A small contrastive image-text model, trained from scratch: encoder norm batchnorm, encoder depths [3, 3, 3].
Rows from block 6 of the image encoder, named by matrix and row number. Rows with one number belong to one channel. Each number is 128 + 32 x the weight over the matrix's rms, rounded and kept within 0 to 255. All counts start at 0. Numbers have three digits each.
# convs0: first 3x3 conv, stride 2 (encoder.blocks.6.convs.0.weight, 208x144x3x3), inputs 88-98, a 3x3 kernel for each
# convs1: second 3x3 conv (encoder.blocks.6.convs.1.weight, 208x208x3x3, transposed), outputs 88-98, a 3x3 kernel for each
convs0.44:120121090161183165187193238108055086112100043101096063130172119080145121037082082095136129095150163092114124161185187163135157170209141100201173124142145074116089137123114128122101151111108183139206116051110206148217150182174145121141117083070101122115082109107108100090139199205060094081074077074
convs1.44:145094121105111112126154145147195156118122142075107124119137155108072117148124121142086127176134148198180199136141110122163157139116148063025036116095097179189155079105105088127111116088116136143152114134116101087116130146184174153167106103150066079085104119135134131151111130158113080142162129170
convs0.45:142136201124102194102088161133175161091137105141139166098127054147139111139115150115156180129122147124129131130130113053082095086118146172177147114117103128094104136170128136128108178149143111102116107135132106146197136128157122098085102080076139137146136114122125125085185160136099097074069056074
convs1.45:164163173178130117131088125149158141085080077103109076172152134110104122145093156107079118118127137144151152134107110117096067099115123106075122101074118159151155109083160215136182147127170137161108176119133133119095147115141156109081148146146118127100147136110166161133137147169161132170126094157
convs0.46:145102100164130084148122124103107119134120147162091082140153195135114141122077108134160078168176112139159099100113123093102193138155198115111139155137123135162144129190175146157134123159152120097090147078119100114101121085080106065095104068129125100131128111114165131162130116127146185128194221154
convs1.46:131133155107121142108171145129144151103122143152169201147157136198129126131136097118134138103138125098159129086110113116149126161195143129140190127121159112071110097097087112125100073089082150200176142150159114130141120107145135133139123112093213167138172103076185159084138123128128154155176168130
convs0.47:162143194122125175113162130127120101132118097148145134101087107104120122120062094130158164112097125112116158105064081103106090116132108124157092082104115129206164089152179110065131111096128104083116154138171098108126091104108138115119120143127122128162126114146180161160166175107135111106118102090
convs1.47:065183177037103162153176169136125058136218130147189190129160196067087107083150167104099170143141194219183182102125112112102149120134084108100073161170123184193149120101130114118110075094093154163144116117141113132115129155146147133112113110110152151173114110131112139088135079103126087160147127117
convs0.48:105137160079105117114095103051049066075101101152145199113152103134147136112102092157145134137172166143132120135098110155175115172167121102102144107108136191127117177161133212172201157196190097129135127184083185214138176076116139075138049038134126128107124164123153148137104103134146133072223203121
convs1.48:102129056097142123098116110078055085127130107164107096143179107182191102152170157141143137158105141104099123112104155213164205140180165147132171112105114143145165101101105101124111117090047098171190089126121090095103129108116141158146101182170119152139137183116132133089146163135076072109094081085
convs0.49:093084105159154158138165112140130129208152124136125093123107130109138096113154176142115146140147075126134105147120109111121105105142089137119146099074110102119123137124154147139175137073126157081091223093096111113077091121113097156119101111128135136129128144159166154178113076106119068076133120142
convs1.49:077108146056109162127209160149163140111156138093092107153136108099053065085062071131162135149131134157146128141105126140091092143148143126139111120129120122164085111108160059129172073157155106148174114089149079110132134103214135123154161131114128122150127094144126097132091145105072084123128111092
convs0.50:032058186097127141117101118113125119079111115124143210088123154114146121155154121135099018089074114083082121153147123172133110097067108098094149129092089191149092129130082146125158088180204146158168128152140140163180100118132138156147143147120108190165112163162170184119137088110106102057138126087
convs1.50:137134183139126096052178175121146148124134135158105089122114091079158117126159089119145113137120122146139133107082092117098080096118115096074081105088109147111165123135146150117157103149124094136148087112139088118149157117127150146131134147144060094120079111077108099094164171124154119139152116089
convs0.51:145144084138150107120130103176197133171139188062110106218183119216156132084097097140123169116136114152137150077092118092131154097113103159083112116086145091119115073077102126111106132113105103104089139160117165165115103101084100085104113148130098120096082080067111135073190151182165174146198167160
convs1.51:046123161105121145113111107118149131103132131108154143092073093098080083154106146065065110103090165085120150132089080112116100105107128097117122094124120104089081137156125177144102175150165119103103151139082172167125132143095169186141174149154160159149075114151133128152109058102113096097075062094
convs0.52:138098150132131168157159170206170167194162199111130113097105107086086071110133108098114137090158158114108124132120129104158164083121111140131126116165147101103092110149154146168189125119147154148156171104104106142068100061056098104081110078096122125186112130190082143177137107082119137097141153181
convs1.52:148101033140115121135093096109100059078110130126139175091102083159128109153100096167152059159137146114117114145135110054083075070109152124119116097171148129105118090062128153096122170167164043120089064116154114076074117170172067119156104118165153113128119106140141100148161195140148101153144119101
convs0.53:197115123118037072161086062171098141160072150166102090144114090158107141103090086118123058071103139116074124149087131121111097147120106205164095072094163054052135090090155125080141165104127118138151127132137088108162122093127115121180118098123092089070179154138175170133117128113128094097138067075
convs1.53:112125106144108148143156137165121090141165126105180116068096104108115165069050103100141126081132144098130129088135203097103060126098117161119062092120178092098122088105110065061101127144150145176158138119106157104114161138143122167190120153150129140099110099119095099081127161140094129114052138149
convs0.54:105076116141083097122097135089122094099116102138122130079124124107113118104194136154126145188157164157154163102076105140162103108115147138130142140106137101134162164138114135094120177117090175188129135184158153160192109069117074090106105081143107077074112122124097129124101111127147173205095190232
convs1.54:145188135103113148145133155163127093208182170144178129149140153145149108124171126084077078117100085138125104089125165112124154107103112109112111126108112119070116172124165094073125115159143124077120143104131177131131086086165118166153132158178156166162146147150116146174093105116167128133157136097
convs0.55:189239235197211208189164140127138151098125130129161101113136109085102078102135156129141110153138164117142116156156144141150175162119103142137126146101145143143118100083097142118147116101141100141105148150174112154118087103095070075093071109107135085087102059064080071101108141099115130104049100103
convs1.55:130108105125094079135136091151136066158145115133169131115093092136112115126115110118135169189135122199120125113087120078092127098086072138122119123084075182156128124157141052069087089135122103106114070066088157161146150139129139115158115089074147156140098111088089077096169160145180150164145111141
convs0.56:099155150127109172091124166170069106186101140195086157133093096115098121132126119079137117128140129130175132061123130113100179072111102096127093145150126132145130124175155071103113095100124130170130097142156077105159115143197086157172110180188142217228163206203097139145137094090110122081106090085
convs1.56:166147128139117116157117132135195121091182193080083119204169130158131144151117157133080092144114126102108081149127103165126107112101140147154124136162130156157120152157097136157132113148090125176115165158134205195173139092165137171170137161141108095061111128075162132091118117099121140120133109109
convs0.57:176217151100127134120052073132173215171149166128113101109131132101126118076090122090139172119141141141087154100111166106103107126135138195206255127157136147119109202178164145111115103061098143166141139152095198168116152077080115087129102123135167120102155138178145121186108151190109187202133177172
convs1.57:069121105083162147114185151149123125114073096097126109098087099105129157166137152111116103108140127083099125148129115123083083162157088121085073134157127169148136105128174132148142111105136159093088104065101100094120140198221153184152161118173198115110140096125206194157115134141092099093150137135
convs0.58:146122080176146069159145096091069124079136139104163141100106143151131084123123081145136165106124118089106123141118113122094086125121088171191128118196141141198194084142153091123191045095157123120148132133128128169127165126159097105130126121120117176189083143135058089129154122092105111099123132110
convs1.58:149142109127120124055156128141124131107137129090137138167101142201063110103098156175173097192193119109123134138080144101084127082091131094135167138116143142145157079146079107135108134119059198091115233136110152144079145163196219148137165130089076045093127116184143087174134110171143130155171166128
convs0.59:110080099110050092134062081216209194167136164144114095170184138139151138127171157111088166128155131128091116143105130094105096076101134135155154118151147081140133152058098071098115122114128129142163129100139157125107168151104122118105123145147142155155162177224126214178106177114121143121088109105
convs1.59:143125098101102156054097153122085084107153110138172178086105104129127106100143069097119139099102116077044060126114122112124123150132101124142148131168169112137187142146160126111171121104138111105102154084106107119099082075095151137167147120126106144134068087151079151210157173124170182149143136119
convs0.60:081086112107120111128130127087072087103083118117116136144135102113072124069126116183140114101058083169161175116189208166196178107144157118120120131129077144135096168127117141085105146135138090084112121097052108148133122080089145125123140112097149094106120092077123084099141101148177123144128114131
convs1.60:155074078149094148154096132102067125107104123167231216159140145129118104101102105107050066121082089086068070165155203152146069146149118134188152117153150048124117119084103163079101106096087139121139158129143113127104153123104105109090084094103133144109135111149116126153143169195114162133128170117
convs0.61:178171172110138135125129141084096074157104125130128131101093092113124107103119100158137124090110099090146103093135101078063068103101142139093152125085125078041046094080082115123148103115135076124115092092072127124083130174145116134093126103116138107104144109121136108103121113137107158176115136195
convs1.61:113111119143113087134098131079121110116130129117113144109104117136081150157119156169164157168152121151117094121191155127171141115120058156172141179192192152178162095077093182155128160098121121134098071080095105078049121109083130105098167148164090087107107135099169147143090107138089141115108084079
convs0.62:084108102099097096138166151087077088084090093082104136136092097130121130126119117069142125106126091088117101143171147093082080089120121115137163098109119104128125120105092150107097151080087136089098158119141155129124199130122156162123168138119205151152160098117170142142127153140106092120129127098
convs1.62:161159169118121122100106148149166173076110101126150163127127083116090064118100119128111073108104067106106086108135139133113134112159203094073120106078139179196252055093110115116119118125154170170168125144129125132143128110111134129132122115112119122102093101098103126130124140144139137162184133147
convs0.63:136160184193135117136073132105119184159099160159138130140084126130125117142116146123124140163122128108118105078133117131120155156165145147209125133165043165147107147097091100077107097063138095103124133065092117191113121138159147138188205152204150189150162136177111116143125131140148145163142150136
convs1.63:064087059128130173095088165090126139138133179069101082105147151096197174085199146119073075102128081073076123123142126104115122076112124142126160117132174102110167144127123118138097122107167094064068105106091091139154082128089194189128159109135097047066075102128138162130083099145144130154139173142
convs0.64:179192178131155132151148145090075077163051066129100084146147163119103133073096078153167167152154152150137137151112148170114128162110136100076105107080094145110122146154099169159139133163171141120131178184196202179143145136109166131115105149111185197192167207208167193175161187161191215167192219161
convs1.64:132125119149131099188140097047129118091165136096118117122149123148177130185165133093128073123157091158113169134110105042039123069074118118108136069049090097097157135099127194111129209150162146147135076065071053000060136143106189205144126128066070021068084120084114149093181090117078061099113101126
convs0.65:093067145120137165173115215101114135105093169174088109135146111118112094127150142149171140125130150100068080146160152144136137140158139072094101114093091074081118150133146151127102125113080188195226131153187104137159121160182113184158135172155156131092155126100095077080155174131149159130068088069
convs1.65:121157127104126133138143112085118125125112151174182185178121116125090136156130150062053142071121114077106106133074110135142171090099156130126087101089087123168149131157103139120102171198174063057058117146168121123126142086109145114143171148179084132131113123165116129131105040083118133094124141149
convs0.66:220165143074093092086077094143133196097163199102107158132123092128136128124167143148141115077119148116072140121154170121130121071094121211135136139128131093083119165158098132237113107144110084112085072108089130130087148160166147116107138141144208194189138195119111187117108088091156111091177148097
convs1.66:153136092090109094155165138102155129102108163114114129075087141096117140144155134093123124152141125161138117141111052065165124069105134139117129151172109160155111114112083141113132078095125095079037208113111178119107123090116177172160127099119118115090125142073133190145080126111096115128202145140
convs0.67:152115082149127119102131107093140149116150148117195208148179145149148137146173150115091120078111135122126121120105157156172141164134119130142162123126109108091058181176161144188130131173167133113086120091111082096138140115133184160159209182207122104141136129112117132086172162167124170159091141139
convs1.67:126146121160134106186149077112103083188160155116093048138073087064042067150078066069093134102133154146181165187126146181139166115138157172165151135106061137134099145139110152119102132134120114091039112103055134148146083082123098148135128152143073099093070080075060081039119129085117123103142141147
convs0.68:120112140110128153098125143126089121163124098221175160164103128178124114130121125093131157100125145107122179119147104207188165149124083102134134117152128114158135088150191091086144071089102149130090156127079126146080171102144123155131181128138129117063182101135152133127141177148097128125140119130
convs1.68:161246125154192117118116074191111112159176111119138092196180172109132136145143155105190146134149087099101067094152143094159136102108108150102104121134075180159092138144121169110095104106103097160190124149164104131161120129142131146148084127097124166175105175129100153114144161147138169178106136125
convs0.69:166145138182219159162237219127170150063146117110171148105080133154082098143112085123130118126189134150203181206157115189126080105136088117106125105106114098068101136121102152130131112139087201134165123141130169118154179183147137173137118121096181157153148177159155214201117157152062153161072142190
convs1.69:126098110139116131062073119177151129155193139099093125108169140118127155133121142173156082217138154174178112164131155145133103108074109162082107105009087129105131161128129139151149195255184088126090144168112159176104142141181140095176126128143100104135136140084142124089060101126091086106157115108
convs0.70:142160113132148122151110130140058151128096122118093088139145101153130113141137110073089115093084072129128083103151175057116141136093107126115058152112059214168203076049061129118097160115106088123125112143091110087134099064068143119093154115114064077105085127095151155141111121089076128125136125134
convs1.70:088116161149133162165198221100092088118120083119144101140115066155132095135149122134180154100113094121099115122138092127079094127140118105106104082131124117097103113126131152140168151119135131093107128099152108155230140155158148136110148155154161101202153117163119132136112072112106107121155095101
convs0.71:181158114174137147100095116125164097103128070134171124164155136145151149186144113172138128090092118099101123117121108197150141172139123052057120114051128093105127178191136119116094066090104092115127096137133096129165185154105223151127142120065084140153101152136169142125069111127047083104111154172
convs1.71:177154123077080074099120134128137118100109136196218181111130121151148164142169199120098115131146110139156102174147137113132130103158148107090110115128143139125163144113109135128125106145139108094117143120130116126097120152103170152109178108111132145112109142111142159145085131100127149122122147134
convs0.72:100070098117068047124099077147129140127138122180162099145149144142117119184158137106065085133102087106112159161097093146119090176152116103090085093073073075105055053075122076080110097073083116111120114120084154080140129168199119117131098085083102152120092142125127164142160158172124132117105118114
convs1.72:075100069079113143162151166115125126112147154087102116133102137092089131099132213164120123157144102164170110130149145111119123081086092133124162120092146079061115114083108116100156158132190136116159105088117153109129132120156100165214114152252145133170095102188101103137134174182146151147104124113
convs0.73:055113221105151206137092129063100134124105114137139111115158086117152137156145110126170161181135116135147084115109117174184139146196153121181177128120139179107154132075078111075083183149099118119122154147134183147122142160152131114110096128136074113126076126172106142136157132105163155088157102099
convs1.73:148161095108122174108124174164171159117121107103132121062104098068109106067131167065100081100103111148073148121181152144124144126105119137114145104083085110109157102088124108120169122093102195167081221122054212188133146114060122098116107137151178127135163132082170111116169151118174133116111117092
convs0.74:112097138100110169128128125099106146095141106118156109163077082143128118138137170142118168152132170138106141079108075060114118078072101111111174094148175119143123156112093174127061177192115055111161077199163088176201143162115125121042151084037123095116120066113102105158092138127110120116094087122
convs1.74:134113082161075130163141069131134148085113116095097096176125145125086136114137146155163154162141164139138154115098093114114068134068087110128147122158114134113139110098147075154173099192162174128136172090090085088110185108083118142134118109090121113138074131117127108129157118097136108075125112116
convs0.75:152196179139162157115137134126135180116127173142161116107132120140092114114110108152140149179106096144082086042065088090099123143104102134188156148202151199153160118109144159126127152120106095137118113095140108054125125168181129127191141132165170125133129129156156082132133168169146109090143081135
convs1.75:113133128093099126134146145153153153111171170098103198125132091120130102098062143113117155099119111120052031125100112130135083131091033081131082085106121104061100148078093131119106126121116217145113146090145146150145122104124168126125174131185144124096173137135169087115178125124121095130149152162
convs0.76:118100148123105136098100113193162134147168117158152151116089071083096059132113127122105092171102107109138146073089107159166153118122152176138195118116140076060110112174192109154140064092175097129054175108068172156150102101130162175141201210177087099168088110147098092119204141142198136098117098075
convs1.76:110122096153132124185131095115125130108134130140152166132111170127111186141109167141148132145146108169155164119117094095079131050068084115122077149096103176184162143147150147156127106092098178141116230163083127116060057065124099129123134150153104090135078101156088113154133118112177135144219165073
convs0.77:165165179135169162103115182124108170099125144113103092078083105184151119135152107203196147229251186162210136131153128160148168143139186141107152168149165155172216212185148151131134129101112150117081173177160130184151145078105151123094115116088123139102090073091087101075124118133151133134147146109
convs1.77:165154138110104090091104138108103120166108095154115107099150095141144121151159139133129145149148139096101137170125103154137124145128140126168157097154104147176172138079042152122125129101143054094090126161152147134116115116093081126088102110107097113098114112135112125176145141119145125144105106115
convs0.78:062125083125188163154186154084137139125124125108080083146189197138154125120083109134112112183096158130089089130105181133167177132074090104116112097158138124086123128090145099064113160138161114069093135130077167187109140100146129114106177135090147158130093106075138123134088095092115153168103167174
convs1.78:106119158099130127113100142140117104098084081109133158142151150099164158160161123176132174118092084118123091144163150152141157157160203131127114113095116132097158152101090187217146105099107071072085078112094088086118109126103135167120135132148165140129166119086152161125117141096162127156117126123
convs0.79:123092056133131133178161184173112117128082097140112162115146126138184176122107120160116088172110100192097107145132154100101101151131107136141126126122073127126129175130136153090073137149185078083075135118117147136132112096115073096067103129116128169153097148121143182127124089063107113070084121124
convs1.79:120148117106148153134131181193164137154127090128102102135139096086099068174177096170186134149155135129130085208085138158102116150120097105108167148101118153154176115123153157138129185144182117110106100139096149167121125148108203140117235154140083185141099133137131096110119123162158136165123136065
convs0.80:144187142097133089125137105152102065131113126140130162124096043115118065133116094124164185146154187174150179191142102124107081089062124142187164136222170127170168083052139086112118101133175105128113103116086039060102148120088166120114167108119094060060103091099140157147088137158116073137088080078
convs1.80:161116108108133195105090131149112109190153089110145151163072141156107128129131115118133115161127144097083105150085094145132077182181141129131113097099158070069153090091095120132151155112106179129119142096111084171143113121127145103105254165114153098113168142151133169162107172130128135124058200217
convs0.81:101140150122142192064080136124137141086120103075052105118140147079065105083043106109119127149127139169145117097061122112098107104091120112116066110065110089097141190176140170187172181218196125122160109101167119081132112131128110139134139133136116115105140188155189178200104106106116175177179209156
convs1.81:132146163157123163149086101087110123097082129137125131078097106090112133122110173160141132089089105102128135139150140161125125142146108125140184095076111081083091126113120141115127154115113122127120126140115094143149168110097182110092185184138145154166102100123098117154130124142136126149146133159
convs0.82:159195130201205145126163098089099076092123128148165161103140116094105092132129120103094137148178159098141116128138121155092167181214168148128097140063134152114086130125154118137143071089115099188141161176154140194151106137118115096155152180135154130111172183117143153115108120151095110139120144143
convs1.82:141166155076118192124169118140152156125141138073076153112153104174140128124153073099118109118097087196154137090085106087122125119088073087086085070104076102115059122113101130123125099074077164165177123113158094100119177178150126115144064051093093127150110094138184174109140121123174165140151106148
convs0.83:152090171127094155152139168139152189148200199096156081132137136107091138115115161106089059127086113137167156125152118110148103132158091141182204122219169125161121120074141144140152149110147112081066119073083101111102148157088134084079104085087196161120150140114164112127132107109116105098171162146
convs1.83:150137154168139125083064095138125159129098119067098139150123100108155221143097126114123122104138158076082129096108123112141115125071109090159121095142143099115111115108118112097121131145160156097100189099099148156143163127174127114146130124140091103090129117098140120138139222182130144096128138155
convs0.84:145078151142099095112073067091090126096106174111107161124130105133141166139187185114104068127134079138145137133131139127187156118175101085112144151125138098174168105092074117099088130126151137179138146164119135140082075070115089089121107133105096120120117151124130138185086124137136175184163191172
convs1.84:112140093137086155117130182163160141150166140076138143101071052121167112114114063123122135088093086101079086097117134145148118122161107120117090158143111122088123169097145132141176139158152125091151148114123174138123121157145105130119081069051124147168122111118086121122137172140198203147168160090
convs0.85:149157113149123109137126122119093112173160145107142094135126160119112133094081124163162172128133111137154148080083109103128144154131157170183134145155116085157119127077076102106072112101102127135164106110129123097102163197138130099118134118099152109099108079085124088104141141128133143118082110132
convs1.85:121139115106123098071075080071089100089134115123108127205202174157112118190112151051056087108089076140133082131149121097176143144111107090106140146125125166178157071114127121129101155124177163121115145126091134090075136178185141130144137117100154146124175122154151173135134131176114098130113077131
convs0.86:093122131125097108064111107122125122116129110120151134118117111158141146155137136172113098161097085123139096072096129079119168081112161096099157092092106183182153122123052105111081092144098168163184176155131173155190183157130182175114150128078134122087170118108131082068143129110163144144140132148
convs1.86:120074116112068073170138117079127147069118118146151176155108107125112107089116156142108167150092095140130146113181145120114094137169121077103134080123175086093094204124151157134099136119166180118164105126140148132139112080153125077131124121158160129161158127135134084129117076135113097127111116135
convs0.87:087147039159157077184146097185175116147158141180146151134112159105114102098098102119146123143141137164086084148194144175190111137121091091135126137143123197142138125125083112083121085061141127126098153169074147138117147073091116085118121093144126098116137109125153136177150168184151181183155152174
convs1.87:121117151098113117102111145136197126169172119118121094112082074184131083150136120161145164147142102180125102135135102192160123183122133106088097110085154125126086109144191123145158121176155147084141137107179130125115133123138149169176080176212155172157147133104119141134175181129195148132180193108
convs0.88:132117126128157109153091107076105102115178157149139147106079132095067083120085098132128104149110116101124108127123095077149106112110097134176103119157148111144134131128139122130138109116093143069143133146162077058081127115147082083113105108142079121133090136113087122109111165120130160113183210158
convs1.88:167078095154122116151143150096077052094163088092147089136081094117086089104139091199226175205132082176156119155165167129090135101044104169139127163153155174167139109108109120140156141156140125083087094059090117120082096072088114082074167139132098069153148136132093139097083119113129104130102106101
convs0.89:122099142117098110158186182099119168115135144143138132124105105119102127187122131187182191128185216139172180108125117123099099151136148092162127125128115094130106154147158122149131120088140127149148074154136128159146099119131108115116131124122145142144111119124151131123206137121157122081108112072
convs1.89:121119089092125146119110084108133139141099136151103138083137066142092114110087146108124141151137128141144097126175133130169121121135113124147159130126105121082118089106114105133125147127122136134179113142143085115155068117151116118114125114112172153117124104146129104148149112117134112092122116100
convs0.90:183134173130097152086110144101119101137173117181161144210219151130132092173140107180186151168148112143143111130124131152143135116108139111123117114142116118096128118108089115065068139087081126105155186160142178134146115122154162138095120085080132198140123106109104118156075103152121176158162187166
convs1.90:160195146109099109067124122147092082126156118123127110141119105131103116110115090219176155248157158141120154182210143155133136176176107081108122058150181099111138094100075132159045161157077094095081099095114131132133151112155150194117120146130148127075102095140107150105154120101139136153102085103
convs0.91:109131126126119136108147121081084129038105138107112168148134139088087128155153155149088063122118094140148134144131187112148180136158138159164146137126144050116114140152136110122142160098130108104105054050104112127102099134173086108180143159225106127166109105123138090126180170085154142080174152134
convs1.91:108121139143120142171176186162162161131137117087099102093114125062080105119075092111136201125113134150140162136104100141062074105044040139129097165129105134160091137098132135077113105082119119136142133140168082089088147151118107152096111119150103133138057090107076080105086135064086129155130153199
convs0.92:140129092130103098133147135081126132152119123099080098125048114132114121077091140167160119180141120184160121099111111108149122180178176063108130074132109121167126156130111128147148114125156100119162165161109127146184147125110129103107134135111211192155231152147204197122076101119126137118073114097
convs1.92:149126131165104171144128132120065110095103114183138125142162139098101137098071087126097101191130124184197153085102147115148147149141114170142121156105122160130097143162140115131132104149080098138116115148111104118091135125152105110123115085135085106105088131092160155104099099080158144125122113104
convs0.93:191143140157155157131145169152139111135131135108096156095101101086109107145130114083100121105101122066094122156132147122149103154164161154135075096106128122123192119134133116087127135127109093098118088107128159121097130147114128178211083187192106111150119115112135087095046103086061123090042108094
convs1.93:155100105118137136093124150134104111109115122073093095108083073133050116088087042110084131128143154133134117114130158130146118132113103136161173170155196175142166130118105110119091120116135081108073106109109070095123097103109105133120125131142114078088185101094136136148110150127152125170111098137
convs0.94:101061111113085053148111122079075124092097099129088122069085083104112115144138117140107089117109062114126133141133125106146127086110089108127150087108150128084123095129106114141144139141183164116186144111105116089087123134128102132101088126100101133110139157121110144117113149154122144134154141143
convs1.94:144211227149135108089078068124121147153118137096168162146097163117126140153097135098098065094084129092070122130108123107085065182129129144119128108078100124099106092119152149166135149128122167146137127135117121163164118065122100120092134116135110073099072066111130090121170131156117100163148121147
convs0.95:114169157142127176109118032131132135136132127094062062119145135139136138106141113122153163184165162185144177125102102132142118205171132108152152106098138146085099131137137080077118126130079088109106113115103119104097062097071109150094155171124147168138119093138096133103108110127141132123088136087
convs1.95:099105093135132112124121087154168166063113111150138142118123104161169140141140167089102105154157107121133096056095144124105095123145137138135107140148123139124138104113118079061105107107135122159228151185192113115129138142163157174162162155132156163152103067095103098097106118130107090134165150177
convs0.96:133119176111138137117116096076150151126154150089120152097046085109129134160168154138108100158158121093103115088102137070101098103134158079129160133122149134075109166153169175164157155091095123138120109127171126135168152137130148148161097103107090175179186145135154085109126119109142124119158162117
convs1.96:042090084104096143166164165100110096101206166147177163162189164113187165142197168143102106181146134120091134124107090100167141102157123113105113129127113163153116139161131187148136148160169144104067114110152120093142147158177147145187068137226119090133106111096173177119139108105132120131118103100
convs0.97:148142134152202160116143141150131118172145118111183117130134100075096094147101096186123186089156161095172226110102141099119128084122071109109179166199136081141098112103125120122144117140133137158202129133211158106208101123123156114136171141172123129161130155167147163134074116143076134191086122165
convs1.97:193126106149096166159107065199149106137066098106085103090141106121141184118137116136148091130142147158158141138111110115099134133179133087077156110077135104075145099102120094113085112119106091114106154123122104127082126103100164049131182145116146163167128149118133121133104113097121171055066115110
convs0.98:122121131124109128123133128170133178188126131117115113094073112112104115152144142104125101114103135104105116141106153055078096102084130095129105120122113164150104091097105077082112177162186114112182097192167192199172183116109138095064172144140105162135122144121093152105130157168099092129095107143
convs1.98:139111097165141116152057109124141132102098132123133138106113104141140161111104099146218201101136167133078117118082119086121144120090143113093097145144136105152140128108120155171173091113095125133093121140093123107127132130099155131125072067118184162091154161089182115117074125098134139131211119177
convs0.99:128100103132097145076149194201142092128130131084085115165111114153105129164166110115110101100119097105066074152110078110079064150143100166088052154090076102083089130084104130103110137118107085081119104113164102156138096092121120118144133126162159137140168137140181146151132175151114116179079142179
convs1.99:134127135102131167122129172120180136077097177147181176165121097142135120138160152141174138155180158130148131150156157120132108059067107084125101079122123086132136122087100117046141082075131123136163117103108129099072163084136132084142119061107143116089118156124081115124115144175166144198123148131
convs0.100:157147116132150164084155131091121126120111117134176146181165126141116165135121128109124125107099100067086074145097079105104120101143135099092044127103060111200069189187167168126115168156125120132147146067105197109185086132156082077141094075093125108092142159081192156117132098132120139146170168167
convs1.100:111116164092076091168158141085071098063159145100140119151101134129125171123165166215210129205138056141129109096099136087125134082094072123118122109102122074115073144169142151185166175199153110117122099126129143107090156056116142134133155139134099095131136130127128145119089082065161104088170121120
convs0.101:110108123146093130194159145188117150194168162175126132110104157083097129124118144171110165132121110147122116140088107222149112184193104199208248215177179158154078133216174150175182157143138124071160126048084144115132114109103106120093089087093108133155139100118096159121129104134085098162073131169
convs1.101:118146158102140107093097118099103130118117123078106119106125124126149150146168172135093126142094112147155170096103122124138110163134075134125099159135124153137125087085044068125057101149153195163114159111073195148141181222187181184178083061113106129159157096152186157176158093152139099106105120116
convs0.102:131178131171191156159208198084099084119110118115075145115115085144136094160151116082144163100138140135111139167158173129091143094074114183204177121201186106132167107121125121141157191112125114095101091088095187162157134124157114117168132073122091114135088141113078095156058087061108082072098067078
convs1.102:144130108128130136118083144111118135108111111101125173136187162150138168127165202085139127100109088103101122106167138097122135090083107148149104156136086134110094077070096132067091148130129102158119146110066184182131134110101155114109108058102106063097140087101175139135158165109112117158145156124
convs0.103:109135156087079104090062106133123139150121098107096120080079091118082115118120098113096088129077101063088098145105171198135184119144127159149177124105124113094080118120132124145100043105088120108136070062077112117076166105059166103087156120104083114109097126109136137163113144120123094131089066115
convs1.103:126122175100081122104092099099092097127132179213212194133138118091177129103145137102069118132144157151146170168185155158132167147135173105094067121105096124108077097080091095101096076094093115091092146112118132113105132070094152140120161164165104082041106101083101146146127132127141127133134164122
convs0.104:113073069094136094139194173095140123096098091137079105185118132097074104098021099144189165152219167110141096070108075114129076094038068080088089146140151136190123115082117114090123070064094134097140134089159096135109120053085106090082109133106139170123105116104133154168177152140116137160100110116
convs1.104:129126123160145148124131138151182153073154090102123141140173141152136139102091130127140119125091112129109109130148136136087047132128085137176144096127137126125140124138129054109070072104088193155152163149146146129115108131162143099112170170117137152131193127121117117103119120097145136133149120127
convs0.105:143209130164189156141179163139144146144111093143129120114077085132128141173184163112101085094070067096149100081111091096124119104098095121133129092115114112121080089095094127128140107077109125119093165126119088162139161153140166115147152144162163107118167124117198163191184155194144137143053095107
convs1.105:170159136130120090186130125111118117138158174184209235091087095073138107139111080148131111163141129135122130099115126090110089125120138095087093095102119072104160121124114144119150142163149131155183165149135117094080138099117153151135118132121128133133069082089153152155127137143177129188154111147
convs0.106:120129185134137145096099060106103115156182115107133080154153136129100104105092087055049104129129131076054093149137116187134085126118146120117143071104124140069124114102116165107132096116125144138159152168135154129147100064084143129139122148156098113113073154097097151090126103099134099133105082070
convs1.106:099148159095108157088193160152134111139214158127165107152147111135114065168174141075125136126135092121130120051101118085067101116158108120130124127176169163200182094145130146151169099115107153179112117126192095083120107080118182209191137152218071090113095059113089102100067071068085132108109115114
convs0.107:147094125103101082069104095133164156127232143134158194114078081136120127080086135159149130188173113139149160157136106168163113139136144113090108079116127087083089113117155112085167100142147134138100143095154119102172114141142094111141130142177116064086117089057155157092184141098171153115089092093
convs1.107:150114121096095065092092114082128097049097116095110095093099075102133076081114130140098196145093163154119184176114114158192149186129105092090094164124105110137145134147131144163083137116087081127113103097122112117102173221162119133076122146142144129096140130120196203202140130075145138125099142124
convs0.108:126078075143101072164159114118133162168179203172163198104128100143161145089076061115207133121148127093149147161122159154189150154150140174201135182199183137222126141172149104155153020036085189135190153162120096125110121152189133146170136124161141143117128140148129142160141169158210204165181206127
convs1.108:134164116066084139108120102082133085090140144130139143087060092116137107101126135117100111094100088120080078119130117107143114196135182142157089132108114113126129081060076129142124154121108184111123147100103073108084090100114111170140154182142207134087127099118073121114179156136108136137057060099
convs0.109:146199128192208154168174155101088084071097082112136103153131171135106107181153113123183135109130119148141160091089161116120103093070086134144096118083074145125125148147122077088083062103126144180167126171186056094105178120105122153066184212175155099125114104134184177187123104127110137134068124087
convs1.109:108140189100089128138121102123148150111119129154095127101123075088113087108068039059121118085102165114131120044115131087140142087123112110121105122126106095113080124145100155153127156129104110083073153109095148188146115098108076062083178123080063121156099090139127135117106113119124109107183155098